{
  "model": "image captioner",
  "dataset": "photos with spoken descriptions (Open Images, Localized Narratives)",
  "horizontal_flip": true,
  "vocab_size": 4585,
  "encoder_avg_pool_shortcut": false,
  "decoder_layers": 8,
  "decoder_norm": "layernorm",
  "decoder_dropout": 0.05,
  "decoder_inner_norm": false,
  "optimizer": "muon"
}
Rows from block 9 of the image encoder of a small image captioner, named by matrix and row number. Rows with one number belong to one channel. Each number is 500 + 25 x the weight over its row's rms, rounded and kept within 0 to 999. All counts start at 0. Numbers have three digits each.
After each channel's rows are labels from the 100 images, of 14976, where the channel reaches its highest value: "colour at peak" is the nearest of a few named colours to the mean colour under the peak. Only what is clearly more common there than usual is listed. The data: photos with spoken descriptions (Open Images, Localized Narratives). In brackets: how many of the 100, against the usual share in percent.
# convs0: first 3x3 conv (encoder.blocks.9.convs.0.weight, 256x256x3x3, each kernel summed), inputs 172-255
# convs1: second 3x3 conv (encoder.blocks.9.convs.1.weight, 256x256x3x3, transposed, each kernel summed), outputs 172-255

convs0.131:488477502496491528487500516537529519545454479505529516524451489505529483509514517509449502513470506471518519519482506481465530491479526486448497502505518540441494494524489482485512517478477468492492575488516527501492504489454495486481497441524478500498
convs1.131:469487493497533503504511514516475473480539468515500487524461481483521497511560477467524488494485474483457532504469481457502508591516495498508465588518509494526491494503513499538505492449497495531494512510542580492497528503479491520465513489529511543510
colour at peak: black (38 vs 13.7)

convs0.147:532466515484486449495476537482497530525499543521497473453516524503465541513519521478543475479557515519518513486498521544517548471479521499471528486502503472489521503575466523530472483485487528474464471488481500482465518497483481509488496520508488477508
convs1.147:492502529523531560498501496511489496523474552494510471510520513508504502500486521547519466472579491489513486557495523513488556449458531494475516515520484499538482544555508515505523504567516525501463483477485498482496513529499507507476520499440502496502
colour at peak: grey (61 vs 35.2)

convs0.51:502520528497471508511494495515511490472486479458511478512503470425508521485517486458487485495479469426507473500475478496490439486463495499467434501471443506508450491515502504469454494482504533495497560489526514494505487491495511460508512498452525496470
convs1.51:465481511510503495490464501522496489474519516490499475505496523491516499501503499533463522514515492470510481522490515526509495522526484540566525544525489506510484440493503445547441503483490468536538503528538572530472461472474500498493530527533511507515
colour at peak: black (35 vs 13.7)

convs0.222:530435505467503486519502488481425496527512527495499527516512502485479513485513499484481429521532460514473466495444507505518436499488505444440477489492510525517493525506521483497495497471524521508520536488511506504542462503501534512535509455512540499509
convs1.222:504451498471452472515492479532512472532516516494446531481523539541499477512494498542461521550473493476489506524487487496462494515505570502467525467529475499505475532555499484471501510511499508521493493500480529487507502510510488522486456495468487497508
colour at peak: grey (68 vs 35.2)

convs0.81:523479480486509501504505477498520465471507516484525497496493511487518493522520497453515529491542480511521475497495500487486482484497496533495467471476488505470481547496572538509537504502538513512553510506546568480546533546510465479481518488564542504476
convs1.81:523487456502476478480493501502508510495536491516514529481503538533466516468501481489476500505467523477513479522472485489507533495538498499458491452536534473502484472474486446518494503504482497485479499490504528477504492482466481483505458463547517501505
colour at peak: brown (63 vs 31.5)

convs0.79:533465500512474485484506509533436495532501498508466527468498488419481528533498512468485527475520503523503470567461539496491528521495472550498551509487507510532517509473491484493515519508514480491479509499462508519479467457485481503508489559493491528503
convs1.79:477523496508516562530515503498503485526498502474508504510479531470518461482507518488486509521471486518509467538507519522495446490566497501511505510540515473528483510500476496516538504524499498480460547506485484495522473513473493506509512496475521490506
colour at peak: pink (27 vs 9.2)

convs0.132:503562485453485489479447506532492519504546493499465488477511524541478511501469518495459502502501484529558523533521505540506543515495455550520536454530497475481525476492539519521484506492533540516512483547497494505487520513473468486503533486491513485472
convs1.132:501480525524544521500501532523479496495518538481534568522511506495494478533516514512494476487534518471506481492515479488510482498452491529574527482534464500498503485484523520545495519519495478527480489470484499505526564531586513503522533503502483511503
colour at peak: black (42 vs 13.7)

convs0.106:511530472512492475474506499511495491500510516512523468510473497482497541474505494458473460473512508517498492463488514530487492484525469484513523497475510489504445501519560466503468511450580503530472552500509501523510498487524486552511507454533487494507
convs1.106:489467481511516463505553474508458511527465509535527481471559501464455488465486520484513484533501517460538507511484512513479503483456530516479505469495543492488463544517497485514478486542497496480514465491509489505465565501485473501498492515452523477540
colour at peak: black (33 vs 13.7)

convs0.36:523471533499500485484506501501541478489484529477485481492500497524497479479511469479503476486507520460535501534530495471504449467538469547491499515445473518485493505497467477492503493474525518487470499480493517491523514467509495494514513444498460477488
convs1.36:507489517502520488484508481486505502479526465488478539514489482486465509534537483506487499509521492492460471529505544498502490486469455489505510570509461507516508493464522525503533509520513506517497526505529524501495529504519509516521530487499513501501
colour at peak: black (31 vs 13.7)

convs0.44:472520480469505511492491540486484487514462474490459469489500516488466485490506513550527492477469501518512485505508494477513511562506469537531511496476489519449502504486504478503500497484505510481506519516491489487496497482512451505460478482501480509497
convs1.44:490536515521514515488483464464508439499518511502532487509491515473509501500481503453445508476493477520487490502500503491515479548492506484517495490495520487527489566488536538538499535450482507522488557536497507454516512491508464563495524535518515521479
colour at peak: white (31 vs 6.2); pink (30 vs 9.2)

convs0.54:535477518560501490501489502511471495484487483520456492513477494510466509490505509449509505522535478501483541502501541492489479520481520480455489508508526531492498496498498491498514518589472458464503609509510507525509532510492527503465492505496509488537
convs1.54:529505518497518502499518523489492528458501521499481508544494486507492478512529549519484545525483500508504492439434467495490499519511564510478493501510496527453535503455530478473504516537509479519455541499485474509514505527496543506451499473481439467467
colour at peak: pink (25 vs 9.2)

convs0.10:553490488466493527480473485472505473562479478488472500515521508507482477510506504488529466472443482470452535513508493443513541545494513468517512510510551501496519501490504497496502497486477430504504570489530562498484490465504541504490474491512552501508
convs1.10:545449458494501481502486498484502506524522457479501495512498475425479514483492492511517496465470521511469514524544536495521505560481493466482526554510481502507463514483493481484477502498498506497493567490516517504506505495494523511470514488510485526502
colour at peak: brown (62 vs 31.5)

convs0.231:497496514544518514517494502528498513486490494485526501468483489470512501496478518469478512509505473489465460493487519524484488501548488590512538481536520539448478501512509494486480508494498499501495438515490469518485518505506496530472520465475476504510
convs1.231:478473489511519512469517483514496482515497491490503478495487491493516491514526481440493496481500480484480486494486495491477506503552501588527482503484478553492521491488498479515507501528514469522495563529490483522505504498488511499439502504493469557532
colour at peak: pink (26 vs 9.2)

convs0.5:524542485473509507480483493525478500465455486491496488522475460494503509493497504484482504499489486472548572459515489492456474505502479479510554521493432515509497469481482476475488481518469514458534488473497479486490479531501435564497481479471493477486
convs1.5:466514478477514481508512465463474518513480466520492487498498500511490472491531521467521527514494505494474495488458512475502454506512520481495504471484496482516467508484510505505478540510485483500522464529504494514525527511504501510476511485533496475497
colour at peak: white (26 vs 6.2)

convs0.223:464504508502468505512505541508514469531501485481487522493494498577494456514480528490482508481512492512486514469502536475502501512487523481522485484505467499426518474462480475502462505472457488495506446485470430518443495431477521469438488521469495525506
convs1.223:559518486508528519542484509549518516538479520502535493513482526534529493504483560443490468503490490479495527505532481515495522512528510542481490536517499482492523509493432510516514495487473510516496467511503545500483448482501521493493445499500485547500
colour at peak: brown (60 vs 31.5)

convs0.254:490497504510485472507512497490553503445496489498537504475468501476504560505506460503480491541504510486468520496458491495512488533442407502566501498515470515525471478460507497506524500515496544510531493479516494499445453497507482500539487512526489465488
convs1.254:519518527463494468509507483508495490497485511556523497489483511502462529476518470543500505507508504436514514463473507475461516492486457511549510469466507504523530504538467520484518509489527497517484496478530489492508463508537490490571497505517521500523
colour at peak: black (31 vs 13.7)

convs0.236:521500502486528479549483522532511521521458500502487522488504515477491494493502506460537474538493498536530538487548541448477469502461552456522458496519536498498529495544487506508546510472506495486482485510515482507501512444529517505491539508532491512484
convs1.236:520461521485512458502507490492496497513498502480513505515471495490520508494478487497510471512504538533509493542509495483490548515471534498507490531483491527497473500529469479485500540499464506541484451480458463497479562523512477537533487485464494529471
colour at peak: grey (62 vs 35.2)

convs0.212:466538555479521497502558498530502482513554514528523520503512468474484529533520520528508463524512512495520530535463479446474528485507521490524511524461485484519517458501499511502489479489485490522527472493474520472463491482522514541480478510484484488527
convs1.212:528482483476452456480459462540477460500536494534491510489481515512482516486511512514514521562521467491460497457506489501495493516509493538483473522491493490532498532525494517510514564498506506534484519479517516483515492534532492515481493543498518552501
colour at peak: black (46 vs 13.7)

convs0.17:490491498571516492467494479476448480484500515495501510492558537562495492501518493516493500470531518472486482474532504511508474535488496465496479515493510470546491488501513517526491496523494477526495532499484483499472471493478488544463485483529491506489
convs1.17:465517516476506508532511518469511489489551505491459488518503513507493486561533511529489506516551495495532483492562554506519519471463514459491551494485491471481513483525500484498468464521490481467540514483459485529493528450508483468492513482515489493470
colour at peak: pink (26 vs 9.2)

convs0.169:510509461522509468507482499522482535530492513518484537518457513460500508476488525485511520492513458535495514497511499470511501495595501565470527496486477544421488501479576512547511502512571495483521542502515481490468528494489499545487492487478472504479
convs1.169:490484507490486499519501537492479492526420488466509467459487465473506494491483482484467461462475463522512492475492493500499533509481486506476534482485464471463497485477447524455524528455468498500496505536510489468493463472536521517464481461521473479508
colour at peak: black (37 vs 13.7)

convs0.119:469535484513531494502541495560496514523496506506504531491462476500532529493497500520391508473520468470497480525499469518487510517514469497516505561506482493477502499460500500528501497503506491542466542532521504508487517490535461461470522471540475507496
convs1.119:488479487533525466483504480497482468494505480497502501519563474483476481447487481502496516505462482505478501506499486508480515439518528546489490508514478515515498507464480513547515504568496541491471488519469509509472527482469519524562531520483482443533
colour at peak: black (64 vs 13.7)

convs0.197:460488510501505552486446468526543458525480481511505512456500496540501469500488499468523488498498480528446532456475515441488523508489474510477449507483511481476505513434492513507523500478529499550472541490502487502489521517463525519513503557516491513496
convs1.197:497449481475513507493460564538534486483523530490521553497479464493490527491482490481506479476497481523457449507496526493535471495487521507514516510486503492521513515516485510498540474534572504527487492514490516538526515498556496490487519494491528554479
colour at peak: black (34 vs 13.7)

convs0.27:465520528511548449517486532521499562543521496505546534537466498507488540480509506481502508493525501532498466498527480440510518489529498546538473512481493532524490512495523503495508488465481491487522475487479495482469504490455498560479515465501491487488
convs1.27:469516486502496510437496506463492479508488501446489555503486516509459432501459484447522490530477446523504535491464515474529488507472520489482475521479500477520480528534485481497508553487484487500524508505507470453500552513520517524546557494474490527462
colour at peak: black (40 vs 13.7)

convs0.130:511483462512509508496504557492523567508475477515463480507530489489516511481516489487512514491549571462533541494538496504481508467517512495477503506499502479445488496500524475493484502495535454492503493511522481487471497522470512512470503455501510464520
convs1.130:519501505483515501468514497433469547529496523460478537547464468461480473544506454485466495491477500504514513490498480486514477496469482465530486527530478566548459570522487502505536518496475507490502480507487471482556539484552511491512525522471509526478
colour at peak: black (58 vs 13.7)