config = dict(
    encoder_arch='resnet',
    model='image captioner',
    dataset='photos with spoken descriptions (Open Images, Localized Narratives)',
    train_examples=203450,
    image_size=32,
    crop_scale_min=0.7,
    horizontal_flip=True,
    color_jitter=0.2,
    tokenizer='word',
    vocab_size=4585,
    encoder_norm='groupnorm',
    encoder_activation='relu',
    encoder_weight_standardization=False,
    encoder_depths=[2, 2, 6, 2],
    encoder_kernel_size=3,
    encoder_stem='single',
    encoder_avg_pool_shortcut=False,
    encoder_widths=[64, 128, 256, 512],
    fusion='prefix',
    decoder_width=320,
    decoder_layers=8,
    decoder_norm='layernorm',
    decoder_norm_position='pre',
    decoder_activation='star_relu',
    decoder_mlp_ratio=4,
    decoder_head_dim=32,
    decoder_fused_qkv=False,
    decoder_bias='all',
    decoder_qk_norm=False,
    decoder_parallel_block=False,
    decoder_dropout=0.05,
    decoder_inner_norm=False,
    decoder_positions='rope',
    decoder_prefix_bidirectional=False,
    decoder_connector='linear',
    decoder_tie_embeddings=False,
    init='orthogonal',
    residual_init='scaled_by_depth',
    optimizer='muon',
    muon_scale='match_rms_adamw',
    learning_rate=0.0062,
    momentum=0.95,
    nesterov=False,
    orthogonalizer='polar_express',
    adamw_lr_other_params=0.00093,
    max_grad_norm=5.0,
    max_steps=26200,
    batch_size=96,
    epochs=12.4,
    lr_schedule='linear',
    final_lr_fraction=0,
    warmup_steps=5240,
    weight_decay=0.03,
    adamw_weight_decay_other_params=0,
)
Rows from block 4 of the image encoder of a small image captioner, named by matrix and row number. Rows with one number belong to one channel. Each number is 128 + 24 x the weight over its row's rms, rounded and kept within 0 to 255. All counts start at 0.
After each channel's rows are labels from the 100 images, of 14976, where the channel reaches its highest value: "responds to" is what is common among them; "colour at peak" is the nearest of a few named colours to the mean colour under the peak. Only what is clearly more common there than usual is listed. The data: photos with spoken descriptions (Open Images, Localized Narratives). In brackets: how many of the 100.
# convs0: first 3x3 conv, stride 2 (encoder.blocks.4.convs.0.weight, 256x128x3x3, each kernel summed), inputs 0-127
# convs1: second 3x3 conv (encoder.blocks.4.convs.1.weight, 256x256x3x3, transposed, each kernel summed), outputs 0-127

convs0.65 [132 141 157 117 142 120 137 150 104 141 123 131 119 118 137 111 142 121 147  91 151 109 104 118 114 178 129 138  99 120 100 104 144  68 127  96 139 124 114 130 106 143 124 162 152 148 155 115 118 123 157 169 112 109 106 126 161 121 197  91 115 159 109 135 103 142 123 149  94  97 129 144 121 131 154 135 101 165 150 130 107 149 136 154  92 163 131 160 114 131 165 102 159 117 126 123 158 130 110 143 152 112 124 129 175 114 118  76 124 128 175 127 125  97  78  70 104 111 132 116  85 101 120 156 153 156 123 177]
convs1.65 [171 148 132 152 130 112 102 115 127 123 162 138 114 113  90 130 134 124 137 107 126 150 158 139 114 167 137 120 130 126 106 124 129 138 145 134 132 106  78 124  89 116 138 128 101 107 142 106 132 159 141 153 133 124 127 121 115 107 126 137 134 146 180 148 135 128 152 144 180  95 128 138 152 155 117 132 137 123  99 161 151 137 105 182 133 110 136 130 152  87 148  95  77 134 118 103  89 159 101  95 138 111 120 124 131 135 119 115 115  92 137 115 130 117 123  82 135 105 112 140 112 102 130 165 129  95 127 105]
responds to: text has "black" (27)
colour at peak: black (44)

convs0.43 [108  91  78 116 125  89  85  71  95 130 140  93 127  98 140 134 125 106 167 106 144 159 128 135 122 108 136 104 119  85 144 119  98 108 126 170 124 141 118 121 152 103 126  76 102 111 118 109 143 137 124  98 110 177 162 145 122 107 151 141  96 147 153 125 162 134 124 100 144 120 116 109 109 121  89 148 193 109 120 148 109 165 150 131 121 123 140 155 101 138 129 167 131 145 129 123 162 151 120 124 105 133  84 177 112 123 149  83 124  93  91 120 157 138 120 129 155 156 162 136 135 135 142 133 121 138 151 170]
convs1.43 [146 115  96 168 141 121 128 122 116 154 125 132 150 131 150 130 151  72 137 108 107 118 134 139 134 164 142 137 166 115 140 132 135 105 117  80 110 105  79 133 122 149 142 133 149 104 137 135 149 173 120 120 119 162  98 119 110 118 163 155 156 166 144 127  84 118 150 149 143 126 155 132 135 189 163 107  81 115 156 111 131 154 205 166 122 135 206 102 156 118 133 110 102 130 181 103 164 114 169  91  81 114 135 110 122 113  81 144 103 111 137  87 167 124 107 156  94  99 119 121 110 134 115 110 104 111  93 144]
responds to: text has "trees" (70); text has "sky" (61); text has "grass" (27)
colour at peak: grey (63)

convs0.178 [134 151 145 105  76  95  97 124 120 144 102 124 123 125 100 157 100 133 128 103 255 149 178 139 144 113 143 103 118 126 143 133 138  83  67 130 145 145 135 112 131 131 146 101 135 132 167 136 139 140 111 116 134 107 144 110 109 125 154 146 125 145 120 138 125 113 106 130 123 116 123 112  97 125 125 115 147  95 112 146 108 107 141 124  83 141 174 116  98 132 142 103 109 100 150 105 102 124 112 113 174 128 141 133 141 128 147 123 122 132  96 124 115 121 107 122 135 156 122 135  86 129 155 142 141 116 176 180]
convs1.178 [103 151 142 190 165 129 112 141 129 159 160 125 135 144 176 147 182 142 159 128 124 123 132 149 129 172 163 142 144 141 161 160 147  72 109 108 122 124  78 140 115 153 134 109 153 109 132 108  83 116 132 143 122 134 126 152 127 116 140 140 113 139 109 120 164 132 131 137 103 149 128 102 106 103 115 152 133 195 117 139 125 133 116 121 108 156 132 119 133 168 106 117 127 141 113  89 148 115 164 145 145 143 163  84 132 140 112 152  92 107 165 196 118 101 132 180 109 178 140 143  93 113  90 103 143 104 158 111]
responds to: text has "sky" (58)
colour at peak: grey (62)

convs0.3 [ 98 102 146  96 101 171 102 124 105 129 106 106 126 161 107 111  68 103 117 123 158 148 174 129 147 160  81 145 107 137 110 156 100 119 139 146 108 169 101 134 128 117 105 126 137 128 150 162 142 135 110 109 123 145 112 113  83 125 121 130 132 122 132 139 143 120 140 121 118  88 116 102 126 162 104 150 142 139 151 127 169 102 125 133 114 134 146  81 119 114 102 144 102 144 173 137 154 113 132 122 164 117 129 126 109 175 134 221 151 155 106 144 114  88 169 164 158 121 148 117 111 114  99 138 113  98 110 115]
convs1.3 [125 107 120 125 177 148 123 142  99 149 127 149 104 134 131 138 124 105 110 142 132 132 146 100 122 100  89 117  90 128 101 113 189 116 119  80  72 157 170 129 105 109 124 126 131 138 116 118 138 103 121  98 161 143 120 146 143 146 137 112 107 140 130 172 146 136 169 133 144 144 167 100 149 139 176 114 125 179 130 127 153 141  81 103 119 140 136 125 131 115 184 105 145 149 122 140 147 127 153 140 122 175 167 118 113 138 131 198 131 142 138 136  87 120 143 136  95 118 135 132 164 120 118  96 121 136 158 146]
responds to: text has "trees" (59); text has "sky" (52)
colour at peak: grey (60)

convs0.120 [150 142 119 187 131 104  90 126  98 138  81 169  88 111 134 119 127 122 130 113 138 154 148 106 122  98 170 111 154 140 125 148  96 171 115 139 158 131 142 111 132 147 114  81 106 110 129  92 128 131 153 141 140 128 174 146 110 121  82 146 130 117 129 127 155 119 172 107 124 132 135 126 136 138  85  85 221 111 156 148 126 123 122 103 115 120 131 163 102 133  99 151 119 127 117  93 161 126 149 112 144 118 118 124  59 127 116 108 120 133 117 108 141 160 136 107 125 108 122 129 105 124 103  80 149 138 154 158]
convs1.120 [201 117 118 143  94 138 103 143 137 164 119 117 121 133 156 104 112 124 129 152 103 112 110 111 146 208 131 122 154  96 132 124 131 142 136 122 126 111 147  87 112 158 115 151 127 114 127 113 111 149  99 141 146  83 129 153 174 109 107 121 109 103 138 117 176 159 139 132 105  95 140  77 144 121  62 105 116 199 156 166 161 140 132 152 141 109 138 132 147 145 176 145  99  92 153 144 162 173 173 105 132 124 135 117 130 156 128 112  82 113 151 132 158 143 133 179 133 132 101 120 139 120  82 117 111 154 142 148]
responds to: text has "white" (28)
colour at peak: white (63)

convs0.215 [111 122 165 122 150 128 147  73 140 174 119 102 155 136 119 107 104 100  92  45 169 119 160 156 127 164 135 100 143 171 129 103 149 153 175 145  81 128 116 117 163 137  95 126 141 140 133 101 153 139 151  87 123  86 142 165 139  95 110 143 131 133 169 129 108 149 127 147 111 128 155 111 131 100 130 103 115  90 114 101 149 144 101 135 115 142 128 125 100 143 117  91 168  93 136 147  97 132 133 116 153  93 126 132 145 144 130 111 136 152 124 131 146 153 116 169 118 135 114  89 106 122 114 154 147  87 132 124]
convs1.215 [142 114 219 135 142 120 154 148 101 115 101 109 176 146  90 142 123  96 122 158 166 109 126 126 122 132 126 100 100 141 102 125 127 104  93 132 105  92 130 121 137  98 155  91 103 130 115 103 100 117 131 100 127 106 136 127 134 132 187 112  96 110 130 158 104 111 123 123 102 138 142 130  93 108 103 101 134 145 115 104 108 141 122 135 127 160 139 156 123 128  97  96 103 122 104 110  97 126 135 116 133 140  95 131 123 135 139  79 163 133 140 132 138 142 129  99  84 135 127 124 122 152 141 128 149 125 121 138]
responds to: text has "wall" (40); text has "table" (32); text has "woman" (28)
colour at peak: grey (61)

convs0.139 [127 108 121 129 133 123 156 155 141  97 149 149 136 129 153 129 147 131 149 126 143 140 125  99 127  71 139 122 143 135 153 121 139 101 128 112 105 135 137 143 119 146 116 152 137 147 162 166 111 122  99 146  86  61 112 147  94 119 140 138 141 163 108 120 145 118  57 175 141 191  72 153 116 119 138  88 108 112 110 135 116 130 122 111  83 129 124 105  83 110 121 114 143 107 121 140 132 138 117 122 121 104 146 160 151 107  97  83 142 155 153 153 116 129 111 178 128 167 141  67 163 141 110 153 105 114 124 140]
convs1.139 [138 151 138 102 104 110 124 117 115 115  98 144 115 131 122 127 135 167 137 126 135 153 123 105 116 140 128 127 149 145 123 130  88 113 139 145 150 144 121 127 144 148 167 153 120 116 122 109 118 164 135 121 164 133 129 139 124  74 100 137 152 173 129 121 137 143  86 110 154 129 127 127 124 116 140 137  93 111 113 167  86 103 124 162 120 118  79 106 167 126  70 133 113 116 144 102 163 165 108  98 137 144 114 139 128 119  94 146 133 152 106  94 152 116 140  89 132 116 132 134 160 154 156 136 164 146 132 124]
responds to: text has "lights" (27)
colour at peak: black (39)

convs0.19 [111 117 164 135 136 128 102 119 159 111 101 133 134 138 106 156 136  99 151 109 200 140 176 147  94 125 112 164 126 163 143 150  98 146 107 129 107 141 131  81  94 113 105  87 135 123 138 148 144 120 128 129  73 114 121 144 137 123 123 171 102 144 155 104 157 121 125 140 128 122 154 133  87 115 111 107 149  99 158 122 143 134 161  86  86 152 143 145  79 108 123 162 122 118 144 121 106  91 107  93  95 157 119 150  79  99  90 165 155 147 116 108 107 128  94 122 124 155 152 128 126 127 131 153 101  97 149 131]
convs1.19 [ 95 125 163 112 127 122 118 119 142 118 127  50 145 108 149 140  90 136 154 161 106 136  97 127 147 157 130 119 112 128 115 126 126 119 143 149 110 111  55 135 131 165 140 195 148 145 148 116 136  71 118 138 164 136 117 132 148 132 115 118 112  67 105  93 140 116 109 148  96 150 130 123 100 111 113 114 158 170 134 126  88 129  72 139 146 125 135  89 105 135  97 119 124 116  81 128 143 120 103 168 173 139 134 138 124 114 129  95 120 157 148 175 103 141 130 104 106 138 134 113 164 159 102 129 110 162 131 125]
responds to: text has "sky" (50)
colour at peak: grey (69)

convs0.49 [148 131 124 164 144  85  94  94 114  70 160 159 100 103  73 146 106 136 116 103 106 157 136 134 173  98  97 154  87 192 138 128 154 134 135 151 120 129 102 162 162 138 131 115 143 114 121 136 160 141 115 151 164 140  87 106 144 148 104 114 118 140 131 115 106 129 146 132 135 120  91 146 113 127 145 148  75 118  76 110 138 128 111 160 134 101 128 129 132 114  99 100 157 109 123 186 120 116 170 107 132 155 150 157 123  78 131 128 131 113 132 134 137  80 139 137 103 152 101 138 123 124 102 150 137 148 130 126]
convs1.49 [ 92 146 150 141 136 145 134 119 159 146 132 148 153 101 125 117 113 112 105 138 105  92 129 130 122 129 122 135 118 144 168 163 101 122 123 123 117 131 133 155 129 118  99 139 145  91 137 141 155 142 119  98 123 156 140 112  73 156 118 161 135 142 120 173 176 115 112 105 130  97 113 132 122 120 102 148 100 101 128 166  93 118 244 126 127 116 134 130 142 125  95 145 148 113 147 136 169 140 151 108 134 103 135 129 126 165 154 165 159 140 103 130 149 125 140 180 140 124 126 134 150 143  99  82 129 149 130  99]
responds to: text has "buildings" (29)
colour at peak: black (44)

convs0.88 [167 125 173 135 135 137 114 125 119 110 115 177  77 141 109 125  79 126 129 142 148 112  97 139 141  93 126 102 131 168 107 108 121 122 133 120 136 124 176 116 126 138 116  93 101 168 114 145 139 132 131 148 107  81  91 158 157 124 137 121 114  77 127 101 120 132 134 134 139 121 192  97 114 139 111 100 147 105 181 167  97 129 125 109  90 141  82 119 107 156 108 115 145 164 133  80 105 105 113 143 130 117 101 137 116 158 135 134 108 142 147 133  94 104 133  98 107 114 132 121 129  60 109 142 141 167 120 143]
convs1.88 [155 103 132 124 115 112 113 131 122 151 163 155 127 121 137 121  98 136 133 140 123 138 116 131 112 110  89 121 119 143  85 137 183 127 162 112 134 131 134 138  56 137 106 110 103 106 128 131 130  90 150  97 155 137 144 114 134 126 139 124 125 130 146 180 147 144 183 114 136 135 131  53 152 125  84  94 148 232  96 162 200 107 133 126 118 150 140 123 136 106 170  98 134 150 118  95  86 118 141 131 134 125 111 165 105 122 145 142 121 127 124 108 109 133 105 137 138 104 133 165 136 128 127 155 141 122 125 118]
responds to: text has "sky" (52)
colour at peak: pink (26)

convs0.107 [ 77  87 146 150  86  78 138 111 116 168 117 133 112 120 131 164 126 124 126  84 205 126 155 108 105 119 129 108 111 157 145 123 150 141 136 147 119 132 128 103 125 130 103 119 156 148 121 124 121 101 105 168  82  99 127 135 154 143 160 126 131 158 111 159 118 135 130 127 141  99 168 119 132 140  76 150 112  58 136 116  83 132 122 130 153 100 126 126 164 134 101 133 101 129 107 114 159 145 159 128 162 124 126 147 110 116 134 105 152 148 120 155 126 124  79 100 128 132  94 144 136 144 121 141 100 184 151 149]
convs1.107 [139 110 129 125 147 113 149 117  84 124 123 137 171 157 100 129 135 125 122 141 118 104  98 154 132 188 168  99 131 124 114 136 126  79  93 112 133  75 125 126 107 132 148 115 117 116 141 108 111 132  91 147 136 104 125 157 147 108 163 133 110 147 126 147 139 151 105 153 127 148 134 106 111 109 119 121 144 163 136 146 108 134 101 136 144 114 144 127 115 138  75  93 141 140 143  96  94 132 142 107 152 144 151 128 110 149 111 127 163 139 177 139 115 132 120  93 100 122 119 129 125 115 117  98 124 128 127 149]
responds to: text has "sky" (54)
colour at peak: black (31)

convs0.191 [ 99  63 117  79 120 124 114 106 137 101 157  89 147 109 131 115 122 105 150 114 164 122 140 144 142 114 118 108 134  99 164 127 132 109 139 178  99 136 132 153 113 162 102 155 115 100 157 152  95 137 130 126  95  82 118  99 138 127 151  82 108 112 165 140 113 108 130 162 149 140 124 135 124 108 135 113 123 114  98 134 114 119 132 132 148 140  97  86 104 129  96  94 126 110 116 143 165 126  84 155 115 125 104 185 142 160 153 136 141 144 200 139 126 122 139 170 156 150 132 109 141 103 108 173 106  97 131 140]
convs1.191 [151 140 110 145 128 156 118 124 135 155 139 134 135 134 100 134 112 131 149 104 102 141 130 122 130 150 132 147 162 117 163 114 144 132 132 116 132 129 110 126 114 133 187 136 128 126 150 120 129 152 129 126 153 126 127 139 129  98  95 133 141 137 144 123 100 167 115 144 185 109 144 131 131 119 144  75 105 141 112 151 118 120 132 124  98 101 120 106 111 142 113 136 131 122 105  61 124 177 133 136 158 162 119 113 105 152 103 185 125 130 108 101 143 127 131 107  96 107 127 126 151 132 115 138 112 121 115 119]
responds to: text has "lights" (29)
colour at peak: black (40)

convs0.15 [ 98 146 140 156 160 108 113 130 157 102 118 113  99 136 132  93  76 121 123  97 125  92 146 190 111 106 121 159 133 124 136 108 113 161 158 121 130  92  91 125 124 120 119  81 101 125 100  96 159 151 114 138 126 123 128 111 121 156 127 135 134 110 122 149 124 114 110 116 137 148 232 113  90 115 148 134 126 130 152 150 122 140 132 132  78 113 127 124  97 152 132 135 122  78  98 145 140 149 160 129 121 131 136 155 120  90 136 110 110 119  99 108  98 144 139 142 137 187 149 110 100 106 118 154 170  99 144 151]
convs1.15 [189 161 168 108  84 156 130 143 125 116 102 149 179  85 122 145 121 120 153 129 130 113 120 127 144 139 117 100 111 140 149 118 119 126 116 166 131  65  94 106 121 131 122 130 119 127 125 125 120 126 130 128 127  98 142 117 152 174 141 124 122  93 151 107 151  97 131 136 110 119 106 164 148 132 144 133  73 111 142 137 136 126 196 101 137 113 129 129 129  97 142 105 144 138 170 123 130 133 130 129 153 159 119 132 113 126 153 105 142 102 135 103 117 131  96 112 130  87 113 120 113 111  71 122  87 151 111 123]
responds to: text has "grass" (34)
colour at peak: grey (70)

convs0.162 [123 116 183 112 112 153 118  96 144 158 127 151 114 153 104 150 108 153 161 127 190 127 140 145 141 131 103 125 126 166  88 124 112 122 128 148 142 113 163 123 117 102  83 104 140  88 103 172 115 149 162 161  96 105  95 167 105 125  93 151  99 122 136 120 138 119 140 138 126 138 186 113 101 136  93 104 133 102 112 160 187 104 131 124 126 132 139 147 104 137 135 120 122 131 108 120 101 132  79 111 105 122  95 143 107 105 131 177 103 155  85  86 129 136 103 109 147 158 118 166 111 118 100 138 142 115 111 127]
convs1.162 [107 143 183 171 138 141 137  88 137 159 142 104 161 129 139 154 111 121 152 143 122 111 122 168 114 222 142 123 124 127 128 162 186 135 122 129 131 131 126 148 148 143 142 181 143  99 174 153 152 123 138 140 123 134 102 142 148 141 147 124 140  85 104 166 137 149 113 130 136 122 163 105 120 147 144  85 106 226 150 117 133 105 141 129 170 128 142 108 127 140 151 125 138 174  91  99 142 105 138 173 202 133 156 125 120 142 127 115 110 152 122 149 125 148 151 108 126 174 111 124 150 130 121 110 136 134 153 112]
responds to: text has "sky" (66); text has "trees" (58)
colour at peak: grey (60)